python train.py --dataset="photos of plants, animals and fungi (iNaturalist)" --arch="vit" --bias="qkv" --parallel_block=false --num_experts=8 --lr=0.0015 --eps=1e-08 --precondition_frequency=25 --epochs=2.0 --lr_schedule="step"
Rows from block 4 of a small multi-label image tagger, named by matrix and row number. Rows with one number belong to one neuron. Each number is 128 + 32 x the weight over its row's rms, rounded and kept within 0 to 255. All counts start at 0. Numbers have three digits each.
After each neuron's rows are labels from the 100 images, of 14976, where the neuron reaches its largest size: "responds to" is what is common among them; "colour at peak" is the nearest of a few named colours to the mean colour under the peak. Only what is clearly more common there than usual is listed. The data: photos of plants, animals and fungi (iNaturalist).
# gate: MLP gate (model.blocks.4.mlp.gate.weight, 384x128), inputs 0-127
# fc1: MLP up (model.blocks.4.mlp.fc1.weight, 384x128), inputs 0-127
# fc2: MLP down (model.blocks.4.mlp.fc2.weight, 128x384, transposed), outputs 0-127

gate.168:113102179138063107144135173160132159123142158125103060157101131095133045150200192149096105115168102080136076123152110182159092148114081081085130153112151137137101121081118127152165120074125097145135123087137136113138097063175127109074117135163079163130140114148081149099118114157100101126121170127141158047176137131124170121139142129124144118162066063080155064151123149115091095120116
fc1.168:145133125147170141110147121113154121072106167120118096152156150140056105046098127147128125149119088134181128112099154137157140105101172173131146186149074084107159136112148151145184130128116131086107171069109033144126132081141075176200144147140147090133142099167120073150085160121141156182175164080134115127116137124175105103129186159153092088110121117179109194140162090119102119138081
fc2.168:135144109124054072100090110162155123119127146139098141104171109130143125090141143162209156091139128066150091111096146100149116101102152136092134123138153105147200149168192162127139133176118195074119181077143077153132087170166145086164109175116072137109087133087141113196125187132136143148197155125125085157131108134137106172181108116146118132121100172076164119123186128136151141172143
responds to: order Charadriiformes
colour at peak: white

gate.277:172141113105055140108147187117134116142140169138155140151109085132209128199185140145136139155110140156072164095029105119102170124106155151105158080106165117147179116157155097126123139128121076149086143141226130108132153114111133109129156151132148176181122156148188183096110141143116080100103154091173152108158179148114110124113133162175136082163161104113084137111098172173144110126115
fc1.277:077101132126186113132096082129117155141112104109120076103150154114050131071097096121093102129134160088173076134225144145149100117151088069138123185151141128090105150100090144164151110098134157131153115153034120124112113161157130144093123123173102097093146085094091073182167139111141144152147094176079099142099091098108119137114121127086096179089095169146181100101157103094138119092164
fc2.277:174065067126073176133128181142162160066103091140126109141110196075092144103060117178090138099161122130133127138118096174092111144183121135159142102129124131099105127132114123168073108128111113128156134146160153087123151082130095098096125162148113183155155097151168156163132198180124096082120122128211074100096151138118119074132121179112088143095159157096075115099150137120142178178112
responds to: kingdom Plantae; phylum Tracheophyta; class Magnoliopsida
colour at peak: white

gate.170:137141163149109098173105143123083092098181090102086137160152092149092084101098120124153165139130128165186138096147113132097086118129152143160127114142138108084113115074149155075184131136179062201091243141190122093099113117178119141187110133143164113089167138072087123128095161107130112159099171121128133158102132169189100099171140115136165154176139109123122122131072110116164168105121
fc1.170:148120152141154161172136119119142111116151105127124081114123128118130147102096121145139180189098162124126135088124192160086062122083150155174111111202104153105108138105170070109184079099165184123085198155128172128146166073117130124128102163153167113118136181068150153112103147090082116067120136108149166124103150128215107139160118118046101132144073172081106115106100113144165148124131
fc2.170:092136115131154199114099108101179070087157130176143084116130178108111146156116141104136169167153116133103164123175136113114087141153031119089139186187126103086139125130152143120093075115131154146131100061139083094099128109079147145133129117145142136137115153120096154062120137094098161097123134134176144199103116107170176088083168139108144121097117035127144113218102171111129132134142
responds to: order Charadriiformes
colour at peak: grey

gate.87:109150139138149089119131160074145121133102159092125092166110129135075186184097114205180136126147138148170145091153135140100068141172145143156159096152059138096077099145096097091107101210169149188172108160101091130099142164116132100154116138104118109106099161134123152129132116127080105121136148161155107079090146175202090228134114136094093147140181128118184139131097138172145148149135
fc1.87:111134162159110166124099095127202094126078180160049136128127070124099152164112102160116104163137110091159139129143136089097085099130136158113098124153076140079176177136161104117094143174144153127106153177163128174096118104107118101094121104139167132075119171105114129151122171142112089186183082117174097114097165120229137176107055148156192129111125147115104123120086128154136182144138
fc2.87:109131133134120146198114126139126117077092139152110164080126139159129105119155130091142154131085107092134134124060062115142114119144142164134134137182189075129109162078116134110168129077124062198086131133083151179189086077122087094145183134154169117075157132136105156134147098159095135121153182139134156060054117100081101134181104092186159137114097113148168099125081112079124127125151
responds to: class Aves
colour at peak: grey

gate.360:115166101116166123142137082116186102166160075127127124149116170072144158171146077061118120190080177070138095160135120115159167101182110074120065092183111162152172113172176141130159119136165155142099131074178158124166218064111108121154113123075110121160128132136181085094105066136103142158143143114121120123111139119141084125154115122131138182150114146090148107168112140089169140146133
fc1.360:101157081118178141137103090099185136175124115104144086123109164092146164120137104074077088144126149046134101145119102115164175126149097101129055092171126151095177095177147129137116100180134142092095085056137184136138217081133090126120131080119080111156118096186178114111134091113115147190136119103108092096123109084137089134147134149124159164120137159094157104175116157083171151117132
fc2.360:095117118110107053074090051130139108176095164142130132154063151102150108152111143166103162082113086091097085089154141158159171113162169077130124125115160126139111115155130126090170172150162131112134176100102118110121103177193202099089138134156103093105084167119109171097086090128112123115139174196118115144099109167102142198143102119111173133168195097140089102153112141128117167177131
responds to: class Aves; order Passeriformes
colour at peak: white

gate.288:124161080199133096112117105111104139143151182144115175121153116117120105118162127166064090144123117208132126073108142167149110154157100121093030131132097140124141115155099166152143163146099125126131152091125070142170137100201120158111083109136150102099150111116101187165101177125118082155078140130139090115159143077193159109103130140148061121157150088168173187177102155125170137072122
fc1.288:133113155148125173175107175118126115101114100088136067131082184101100145099108104121128162178141158086184093108125091102141191131078158100121200091105126081086117125107154173076114106128153165150120159153138108114121133122087155069143199107074134082141116157095157065114144109114150092131165056166159139152106135200084122146150121111112187159105122158137106053100133106161155100136155
fc2.288:181105131071121124110096096100133124153155123146081174213094110148082097161109113084070150144172075150097140165183122122130113097089082115082156114213128155125158152155143128147185127070123153086149138068115111100098092100069095091146119125089093139152197135167124171171097133081181114121165110122082135135156130158127184116103131123105141140120154095125106083165075127115140179110114
responds to: kingdom Plantae; phylum Tracheophyta; class Magnoliopsida
colour at peak: grey

gate.50:110097151136026086121166142129125126140114112118126172150150124171090109106115104046124122171170163139130111144099103121151114131114164146196149118110130140164169070139142206107164088098087098100125164130158124183080145121165118154185162129144165112124161122141160195106097210130126152156115073179148127072127101106140086157161163110106179105161155147139143133123078080072112108120162
fc1.50:121124113107165179130138143107134142111195132136143090090106136131071131133117123130102121160148129158114210084116180116092206155117100169099112167106079136126169121144149050120157096132111138023108111122133117144097131135118153128114110108109140132171111156120173093107095132115095224185151155141187144141105120027167168113120095184099122123139110149112146152136053124126090158128142
fc2.50:160093114153146139148152087157219144121061134101098127132125070176125155097154117136085148198118118188090167134192156140137179100071097084105109124113133145112116110105157128174124115093160119116139153154128128062157149087151125135162116105146187127103078172065081138068165089135139093142094152100171136141129106167102178078051109115080151151157131138134139133153110089134150172155096
responds to: order Charadriiformes
colour at peak: grey

gate.121:085111115086158130100089152156157114139115170142097152165136083114107128157093121061065115098125124140107157103120096070155095119138163113142169069074070114106144122144157162102129125137123117214113173088076106102085093161113121106159042101156139170166123087101124148141166102077157113057108093082140090125125129145159116167099091142169071172148085113076128120128056104135145121115112
fc1.121:146099160064154157123076150183153088074133107149141086112184111111134122175170110061099093164123136096189172188111134149138156120159126117145197105105120120098137162143165126097110147170117188172113117127103106095087089093182105115149080103165175129112135097084089136113177119126054124105128129096116122075092116125174126113161098146206103186127177109090128104168080109114137131142127
fc2.121:117077093159123130145130091094082104156150109113138148168175128126124117137133108115140155104111121130106091155059152077179185190123113098122138179083148163181104138132136069106160136111114086086133091202109092120108164116143160121127157132142153144155150125127139127046119130089138099131153165138033052146122139110165119131113109125112095153112178179217121087142086159096113062110089
responds to: phylum Tracheophyta; kingdom Plantae
colour at peak: cyan

gate.106:203105141146110093109136122126133116105182164140121158137165151219164136128105119098148095123188120139153105145118173195139093146096094173164091145115117123149086137126160147098136083149128068155066118098138142112137161067140148127109142200117107144118121170134134161098152117100140157118124134081121082074190142123048174126117103094176154094133148101136106160141161219190124145107181
fc1.106:145141139164101127136157141146134130146074140123187078169134140111102096131118137147094159072047081113125094115108085138174163072152139058182134134102120137120111177152099160106137150054147125078183104095133126144129117193094143152133127045111121136161120078119127104136097129134108133160164127184130181147067120139144075116127122148122131181098127118068174108069191098079164100138088
fc2.106:136080157145133178149172129147147215084170143102165137070146136137088170127149148151147117091084122103073155128117163121127099150162098175082135149103054105177059147112101117167117193098096127158135125127077092052097128085103130116128101192174139188163117161168083122102116107151117125121123143112153076133108148099138170132111188106145150126091169098141128094129073149110169080105130
responds to: class Aves
colour at peak: grey

gate.177:146117156100098137115125109126186130091127142144186130076121106136132070165119168223190166115123129138086184137142087137120086124137149112102153085125126126118189116122114136169079094109119120131123126171138081140101089133038129111167048166157160119189146102135154121136065097112128028141174136135120127119102187106110145178096107094100115164109120111084152179136125154150169113125150
fc1.177:143158067169133130080084068102121108188186174141146096104149120158090127157079122152186112156142154187079102123113103101094083135143184170150151113206110056163117156107086101125114108107086125081117126196114113160160103136085126173063114144071115114154173096136150111083124091136143164163144145073099171098129068168100129104120152109167158142136110136162128103121148124131113166107132
fc2.177:134121091058164140132121151117158139105077141104164087157140116078139170125071130081138093159130161158153118126140096085146140095084120151148145134139157078095118083107134093134131147155177212116135120064121121101093081135129130095111103164051119116096156142149135145103086102096062165185117152111149098158082095181098090127093173160085104208080086128135101109121140145140120184177081
responds to: class Aves
colour at peak: pink

gate.175:161161071156112185159161118131168054134148195114101157097135150120162107151087135121108150104206174066150086099076169091132135154159112087124157158132121123157097112106129150136131135101159187147090128100118158109123111091184163182112092139079160163141120157131133135171116132162058106119134183170182156147168086152106140108177135109126154169096109190143161104148139154080068159135105
fc1.175:081153055134089160143143103137155090113132150110134160101117127100169118127084174144133156056162171105102148114101142100092116111142122141106186121160146133144104129142143138132110133118154165143171111099104166077110117106202145200165078140076165130151144161117101107168076091145043102175100186157180155150159107124134137130183129112126120083143106179089159094171130102088068204133114
fc2.175:167135139100163146108110110147086166084125177147117115097152106157119149086117094127042028180156173160132144156138153144134114111112114139163111108113041140103144123121128122122108143134139117156142146138093186129128082070112137137112121051115145158116090086146181134064111125093178169098150102134139133124110107055181140146164155080170114102197143111179086102142135094065155116134093
responds to: kingdom Plantae; phylum Tracheophyta; class Magnoliopsida
colour at peak: brown

gate.204:145101084139112149113186164119146155163135087119110114193130118172069093092073105119167154102147194098143109131105148203097157176147123161147187126127174123100120154138148126130106128087198052095145108166196072146164148062131116084141123169161131162088087125122116154144086144070112171136150103126157149137120145071126138142118106107105096198077134137141125132099166100094109123081159
fc1.204:124143174066149093127144082092086108162141117126137085132139082145076142108096115158112094105186099189099093127118108089114147167129058166107118133054090127143165049119094112096165132092136105110130088100190082152048137098172142107191130164087128113102146124152118153146112089137122158129119126101098101139169104100114180119064167184087074135125146111114115132148134145135091101174074
fc2.204:123106130145105144151176163141137187100129111157160143089073113092169149093119069106083079144065092128101097129040152093135105086064115094158142153152091139078156067168202148178132091147162147101136123139089173194130141092119136102125109122100145111104146142135162161142122076162105121128100124145136153110115157092138072160184095112169159107194164134106123134149069128119099188121114
responds to: class Aves; order Anseriformes; family: Anatidae
colour at peak: grey

gate.30:129088116172092061152125126185117141120125099122109119123131133151121119132088175161190143050190131106072130098113098159131108061115122135122071125079151106143155077130162184131152151127146101123088124117144112096138132112148183069086186052103092096137148135165070134130133107168172138126133169102165131071158125132141138197125108148102139063082119047131136126178125105114098142086115
fc1.30:066119117091108128159175109169136104113127175112139178141124102170072117118160160166069090113106179170160140167124152093153099132125173141142166144172144134147176107163200125077116108116131140152119148078133160125102136133064146121107152109145135083036152136152110139121123169083175112112127181185156119153090071102165128117141119131213116099204137154139139126175114128168063107144110
fc2.30:124166095096094128086100091154142123138149093167115074130153124204129124147135120120142163068107186077148158147083161088132095139133147093144128163163151128168105108100133145092117141087072121136146166151068119149188081136128089160159127128129116104201086138123179134085152139198056100074136141152112081109131120150129064117142128136153202116089088093120125084077118115194168096140120
responds to: order Charadriiformes
colour at peak: white

gate.255:126105099100176141097130085154159112143185161105097166061119129123145145147114188170136086135135126116101111097113145129172122143082078104152166121111142132138119121161145123145102137122123074103125052115150108149155208106123084133106072183112150102118096071089149120108151133129039111135134155105078143068094099206127070130111164157139152103137177105116134140126066122121232147151132
fc1.255:094102114126190108129151099130180146187182143103102195125153107086114114124175253167100085130138137131146141098105138143118083147150107110160184130138158170163091162125127130103128108155161105115145083124155108154144156065122108143101102209112117124123147123152169140125162143100043116126120120125134152148083100212128064117124154128139122087110171117161105071169128070151168121134120
fc2.255:103132169068188104197156158133135112162108086114132158055101102102177227161156131092122139156101163086131157105126091157119051072173082152175148107124181122091073168094122103161131134158117126126162152109078134083103165062151196126158088099131129119128157145104110133150147149161117089144119103096120129166093148128124123129151099114122159137183112115142142093129097174120175152124175
responds to: class Aves; order Passeriformes
colour at peak: brown