config.toml
model = "multi-label image tagger"
dataset = "photos of plants, animals and fungi (iNaturalist)"
train_examples = 155796
image_size = 32
crop_scale_min = 0.5
horizontal_flip = true
translate = 0.12
cutout = 0.25
arch = "vit"
norm = "rmsnorm"
norm_position = "post"
hidden_act = "swiglu"
mlp_ratio = 3
head_dim = 32
fused_qkv = false
bias = "qkv"
qk_norm = true
parallel_block = false
inner_norm = true
moe = "top_k"
num_experts = 8
moe_every = 2
expert_mlp_ratio = 1
experts_per_token = 1
shared_expert = false
patch_size = [2, 2]
layers = 10
width = 128
positions = "rope"
pooling = "mean"
num_labels = 75
mixing = "mixup"
residual_init = "none"
optimizer = "soap"
beta2 = 0.95
learning_rate = 0.0015
beta1 = 0.9
shampoo_beta = 0.95
eps = 1e-08
precondition_frequency = 25
max_precond_dim = 512
one_sided = false
adamw_lr_other_params = 0.0026
max_steps = 6400
batch_size = 48
epochs = 2.0
lr_schedule = "step"
warmup_steps = 1280
weight_decay = 0.4
adamw_weight_decay_other_params = 0.05
Rows from block 3 of a small multi-label image tagger, named by matrix and row number. Rows with one number within an expert belong to one neuron, the router's apart. Each number is 128 + 24 x the weight over its row's rms, rounded and kept within 0 to 255. All counts start at 0. Numbers have three digits each. After the name is the row's rms in percent of the matrix's.
Before each expert's rows are labels from the 100 images, of 14976, where the router gives the expert most weight on average: "responds to" is what is common among them. Only what is clearly more common there than usual is listed. The data: photos of plants, animals and fungi (iNaturalist).
# router: router (model.blocks.3.mlp.router.weight, 8x128, trained with AdamW), inputs 0-127
# gate: expert gate (model.blocks.3.mlp.gate, 8x128x128), inputs 0-127
# up: expert up (model.blocks.3.mlp.up, 8x128x128), inputs 0-127
# down: expert down (model.blocks.3.mlp.down, 8x128x128, transposed), outputs 0-127

# expert 3
responds to: phylum Arthropoda; class Insecta; order Hymenoptera; family: Apidae
router.3 114:149143163114091125112106174153065164128122120082090149145110114166107107099128107098141113075119091160085073135167129120159141140128139144136123139137132139150113090162152114120121103136166144096109126129121136131168097170097134102122134151143161107145109160117132121121105140123142157152111139110142135162151169158130110110131160149169119177140132083109093108117151111121121153137135
gate.0 096:135137137130094151118094104120143114160121123107144131152146103134162173085088150131160133094160130148177123169124131106096112114161110110094122119129113118105182126152098155113129163111087140133132128097100129135114086142158084146120140175157163126164147166152163117178130180112099133154161131120133098146124151134108118127149148118140113112154125109118147148097139103109136119072103
up.0 090:116124161121125136127125157132123130115137129145134141136110159105141161168164096090132106102107127165131154153159139141136126157144146151096143186132104187145139106158142118140180155134082153113078162120165128115164132108087106136164087111121120158119126158146134117129105093126145127132157092121134158094116134139104124135176124126138145151086118143142195148140119156155086139155111
down.0 108:122124090133117130157105124119172129175139130129126130123125085117133134179199135125114114123117141086144145134155143114127128166100129110103123134132113159119133121139113189123149137106120123164172129153135111128160116111150136115094070131124086107109141142090143103116146140123107152135132094131149144131134137107129154135149102128083129155107081151106152101101104208135185137126089
gate.1 088:145111119086109093124120132131129107118120154132090135111175128152132170147091178152125130129156136164101121115141178117123101100130119127114131115104145157126110129157103121128112138103104106144144154130123082149165137129062157143154120088117112137169137120124120113107123067118126142128157165159142100089127143186096113101127120158068121139118173135114108151134131158114165099121155
up.1 084:107139134155169128136139119090162117124128113108114088161115168114135089128149062104156097119110102102125141154138069113177125157132129154119117105155141134110111081126159136140135125134155137153111090084150163116118133099156106089121109142093168106098069164129118145156117140130120123152117135077109131140130140095136124142085146091148103105168104120135136135138144114134117175129132
down.1 091:152143117126174176143153165081114125158112107109152160133121133171113088115086106133121127074152128099145121161129120173146095116124137106129165105080120108112160138125130121146110135125131159123172143156121160090088144167161136128103121081142148120103106098153104092150158137131155157164122150112149152142109135133110129141094138113095108160154094166133143095113149117145150110145116
gate.2 096:132101114146103146129085137090123104127145204130124110115117111120140091112150129155141121153123111109157138094140093135105118131123139106091137154151165131100138105102081151155077082120092111139162136169114139136120121080138085113113131109129158147080167135100117124126133155096107135149104093126161115114142096159090139185139124093131120106162133138143123119127156161159104137107150
up.2 087:145119093143076153121112106150093144087121153142114103166152145174118113091124137158160092128122147125120103147130158154125103115120122138113155150138118131100142111144132150131154156117120086146152137127136124118122108097138154128102097173110148089097145092158125148149048152111094139120103128176125107118119146122134080144101089115122107133181115129118118113158157169122122128070118
down.2 095:152167104143144138150131130133180140106112144112141095153093093107155126135157145129137144170134129110103102147100147141182123088188123132102165098150103127174179127138096144141129118122131098126140098119135097111167077151157109138116162085173083135165116130157116120120124113125142152136141138158170180129156116115115147109143115103128136150122109145112138114111121089118114159139088

# expert 6
responds to: phylum Tracheophyta; kingdom Plantae
router.6 103:140111141130110148116081138156094159148119154122139152140099093160145133135168123096153091124094102143085090157155107111119146107108119164162166112162106164175127098150140120103145130182143144129112130103167140146166114158100119110142111159129135083147098173109123132133098144106106163132089141106168143140140135171106101118146139131165118159149137114120118099129149114127154174128127
gate.0 086:131126136162113108080105151120133134090116097147120128190146130164121123141124164160120135082149077167163157074094133137107121142095110088138102150170144120114091145118090127144126110137102146155109093139129162161088157103116122139150155124134120147139122127149128111084136076126077150138148120121133121154160122129177134129104136156140119158144121138155103167086147133113141126110134
up.0 085:118107116167144093098115148149111137080124133127173142144183065122120119129108157159144157130140064120140104119123105157138092125096095090143108135142137156185124131101080144157136068139107099113143089124119154152120152139150120152151128120129163114178138127125139156144132141136073154105117118107119143130125107122155151110082133104143121131132127097127115139093141148162106137105119
down.0 097:147123125094157119138142115150088106155157128115139112119124139117104144145140106124167153134110058123146122123149140122105126145108099132097133135148120118150170160140166132178142099155139150150160116150109117099109062113113129125201138130150111095141125168154115144150121162136140154145116160117047092153158137096144094124094103133124113157103105093109144137158123142116129131115129
gate.1 096:139132152115129105100113124154158105150114086138139131079148146127134131159173084121093162125162107112119127118094135177143154178155113090086118157144150113141129094139111127158123109195127137148157153132108104156156137130117126077141142110123116141082111123147152158103133112111132099091121129121087126120123079061133145144102105112123114140136106112133161141132100137158099167119130
up.1 099:153120124111133140133118106077081157099161130103138098121119121132146125114088141136187141120088159166139122115152108137121132092116144202137106099114130171140108182122129137074097135096119137103146119106159116096118129110131126133125111163112120116147118123108125133160127153153140143141131156102169134137141149191118137092134155153141089115153122178114117074129154114084144121131122
down.1 095:112144142157137141138116099152117096100098125102175108113114120152147179145102140156172130112156119127169103099168117140137126145120116142134140136149098118119168102075152133072157163174154140135126168091130100108114135118160141133079110118123130106135148119137142117133107117155105138120148112136137120096178094111147131107088144098120093136159103096120165159111152092165175131135115
gate.2 093:127089162174100139140110100158102142134115130136133120139104064131141133136105101105140132110179116153150108125126172115114143161160121121123097165142139126152135135105099106074128132138154166129107110139144113096102098153103131170139126139077110128189133135110101086110120112132139136111139171138110107111131171115154139094106132138109156120115102117110164083079165081116127134130147
up.2 098:129148122132145186126135120139074117121100111121143103108149117078104125098115090119130149144124132087136140108169144141138122132105155125130156113135098149127129129124124172169108139111122125092129154172097130121135158073140168166197135157157177135113110152129125105135143127162146082141141091076122123146139151127128125110148134156129119118145124102175065142135130111167158138106126
down.2 087:144164119105171115142117142128132143117164125137150177123165171161121114075159112113109083134118120092110117161101159128155124138125099119140095113163138151151100188117113132161112147127134126142078177147146125094094145154109107163125138120143103119176119097140137115107095119137103123153139105089151085115129149150135103111111122127175131133061090102146120117131112115128107119119123

# expert 1
responds to: class Aves
router.1 096:153115127124116148101097132150087166134105156113157168110092112140118110116138078099138100096134105128107100141152121087143140131128166149152137099162133133156126094133158168107151130166162162096124140108143149155129094129107126118130150134117135108124091131092150120159105160101120153133097153079169161123135130143139095129145166164142123169148132096170110114116159108128183148142169
gate.0 104:136144111135140100154144125112156117115118128142154123102114144126074123116156141125133130098138112127116111119142086116111146105138128139129121135088123126186105148162136103149124200147148109107151119120202136143117106125110119105103119123144141100131134086097135117145131119113139099113069084148076131152090112103144144108087132144100128152105117191170154105105074114124153112096135
up.0 111:111143073106047162145128124150106119136154107144139160095111120101126112142153071109140125113122120154117142157107105114095148111135108117130131169102097109152083140169131106124137126125132106136160127087152133106150092139097127117163152134151133140113173108078122147101114084115125081114099117121096136128122110114158125107115137174126145128141127159108131112132062156155129114105158
down.0 102:112134130108100147146146126096159142136122129098165118153089126112124107065156136143114074077062120144126094140124094151169101128122097145171160127117136078108100110121141121110115133131133126127127154119155157176133132181136124141153129088124121123138091110147121150148150137068151160100123147108142147106112147076098150134138162121101088116155128115116131113129156138145130105101121
gate.1 088:105113085149144122164142133123125173108203134122149142118152108123132155132080167167147107085154168176104114085121118115138122144142157144139132141144130175122132115153157174149096126117121158107132136145121120149102064157120098106100131123130137133122129144132095102117133095120136123143108158170122130129120130099111106149154125109105084131112111138150165102135191101165121125104124
up.1 102:156130124121132072151116136111165126125109181153118117107123133149129128154115109117163159131116122136164154113157092157119087161081127157151144145099134134109137107127146111139104143071139137129140133122162119111138094145123072152091129090141093143111121121106117107115134136057148123133118131091103091115090135148113125145143118140120123120116131161111177137120126132215108125082120
down.1 097:150117122116140172121095140086114112155143115129104131142119088089108127104086111152133118134140162152210117161121154155126135117150132125149178144124135125103139092135118172100125133119146128163124090151121108131100134103124119135114101118165162112136152141132132102114102110121090149135099139090163134088164112134101151098147141080112104139154111110166147163083141176118143167151119
gate.2 112:123120127184164111150120169109172089120166156136108134098141135110127138111072124118135139153156163127108139147140150186117131064139123097128134089140121132127143090113119159140103115139166116163147133198117118148141107142146113127089139117131111103117094132154132157139165155107120137119123118173142106124101150088091171118139095131135124138127124158174136091116167135120144143112148
up.2 106:150183170127134137123144123101135164124097094107106161151108112125132099128118150099103107116100108086141132112122148074124153150100132131093114147149159127148147150165148112156163147133130134160099092120112139084118097163128150129167133118114100143120163119133122114157109115145144086086120152094117133130130147142144133176157136103128136141135117048100142124107101111162068143110137
down.2 113:114163135104155105123086149151122090080110108131142145122196119061138143141081147148129093156133092119109157141128094092095112096114119091168102158114115096092083127125120102133122143141149104131144113114139117151118099111151103156128169128138154180123156139096128120149115123112112134111149125110141117128102134083122108113089127088154146104130154095100118172123109099135138124109116

# expert 4
responds to: phylum Arthropoda; class Insecta
router.4 100:139109135128115127109108121140085153132110144130154161119103092140109117109155125103124096105100104148078131154167115098132145130118149163152139106169121142156134092162141139104138120193144152108093122110146137141154101150116138111130112172138120100154085178101132109136096154118124170130090131088157158136111150176116111118143156143152122142180132110142094096098153111134175141123165
gate.0 158:121143109108148131160142082150128198126117151124169127150143101132124159086136161144120088138135127087101172118125157133133098145110141166103062167100187132160149118158132133140132136092112130123147136141144116149101129141127118146137163152109138143118115066120139133129093091151184156111130112115149128128110099146166154131118117138112144133139154163123103113142113158135076134111104
up.0 156:135114129148109130105112170106134057128145113137070132097101161116132097175135105107132174130123138177154081148125107141126153116164104086151179086152064143094122126090123129115120115153154118133119127135113127120161132120124134112116088115136114109141147193122109122102159167105086116128131138138113146119149155126089110111126129119134114140099102091133138134127131090119167129148134
down.0 130:111115120145093167138104141149147130154101132123171135188093122150105189112137144078090128129158107157168112163148155150126146126131171148118152104097137139137162089113159118121097109121095116099138146151092106111101059121168148137171100108109124141126101154125137149109103114104138139147162143126150123147129124112141126135149093151146149126125119129101124139165134122101146111083167
gate.1 116:183133097153140156129122141129147129085115122109109121127160103127171146120128156177151093118125090153081125128126198128114131144139134103107142127115119156171119106106158161152142144154135159105129135165120126127122092096157133144110131170181135116177173150156110131092112147147136122145132143137099159140149099134089082164115139168121155111115153107156115112130161159115100122141124
up.1 123:173119094141134160141097118129126123081122101115126116112163078127173156128125172144140084132116105149062100122127177126120155126147134131114136132118117147166113115100156164152151142139136150128138129151112135152103088094144133158116112171147157126187145179133105127106099169148146124153132124138096162128142125119090085157108107159145157111127137113142117096113152142096092134144119
down.1 115:137114110092093140154101141098147082122128126111133081099110146183122141124121117082128102122130142114159139140139123095132142162117118100099082145129112097124145122159087095127111125100111148142094104140131128149116134115142141130116157089082112125126102085108120093160151136161137119079123141125131158164120121078158129164116119132096139143058147188135135146096079126127114120135115
gate.2 081:106140142121095092144164135175148118108117131147114095127148094155096112178163125086111139117113158117131144128079160149150108155134150075111095111097093178154122138077128125084154162170141113145155165133091126146129136123154102105118144114155132113110146144175142157101162152133114137120159177155082122121132137128125113126124154151163141136101147126137115150108115156144127134114104
up.2 087:138133123104121112103118139114151154129148157123161094073118113191123108147140124109093145139144153106168117134142127112121099125119168119105117100113109121172118133141116130097165156162133133113133155123120106161134139169153157107124153164159139091110146152137140139124114191148119151121152156124075101089143093106098113106098089125116124133101087143153138089095144122113130150109065
down.2 088:146114115114141141128105123081121139125119120140090154156165138111112149103114168079133111141120160154129123117102161122160115148133156123079113172141126114099115095145146100115138081169161140123089060138076146153107137162110129151086101138175127142112125107113173149136109128137067136096142119094113164089132147113132132114127127150119171115114136125128125157132152145097148106112108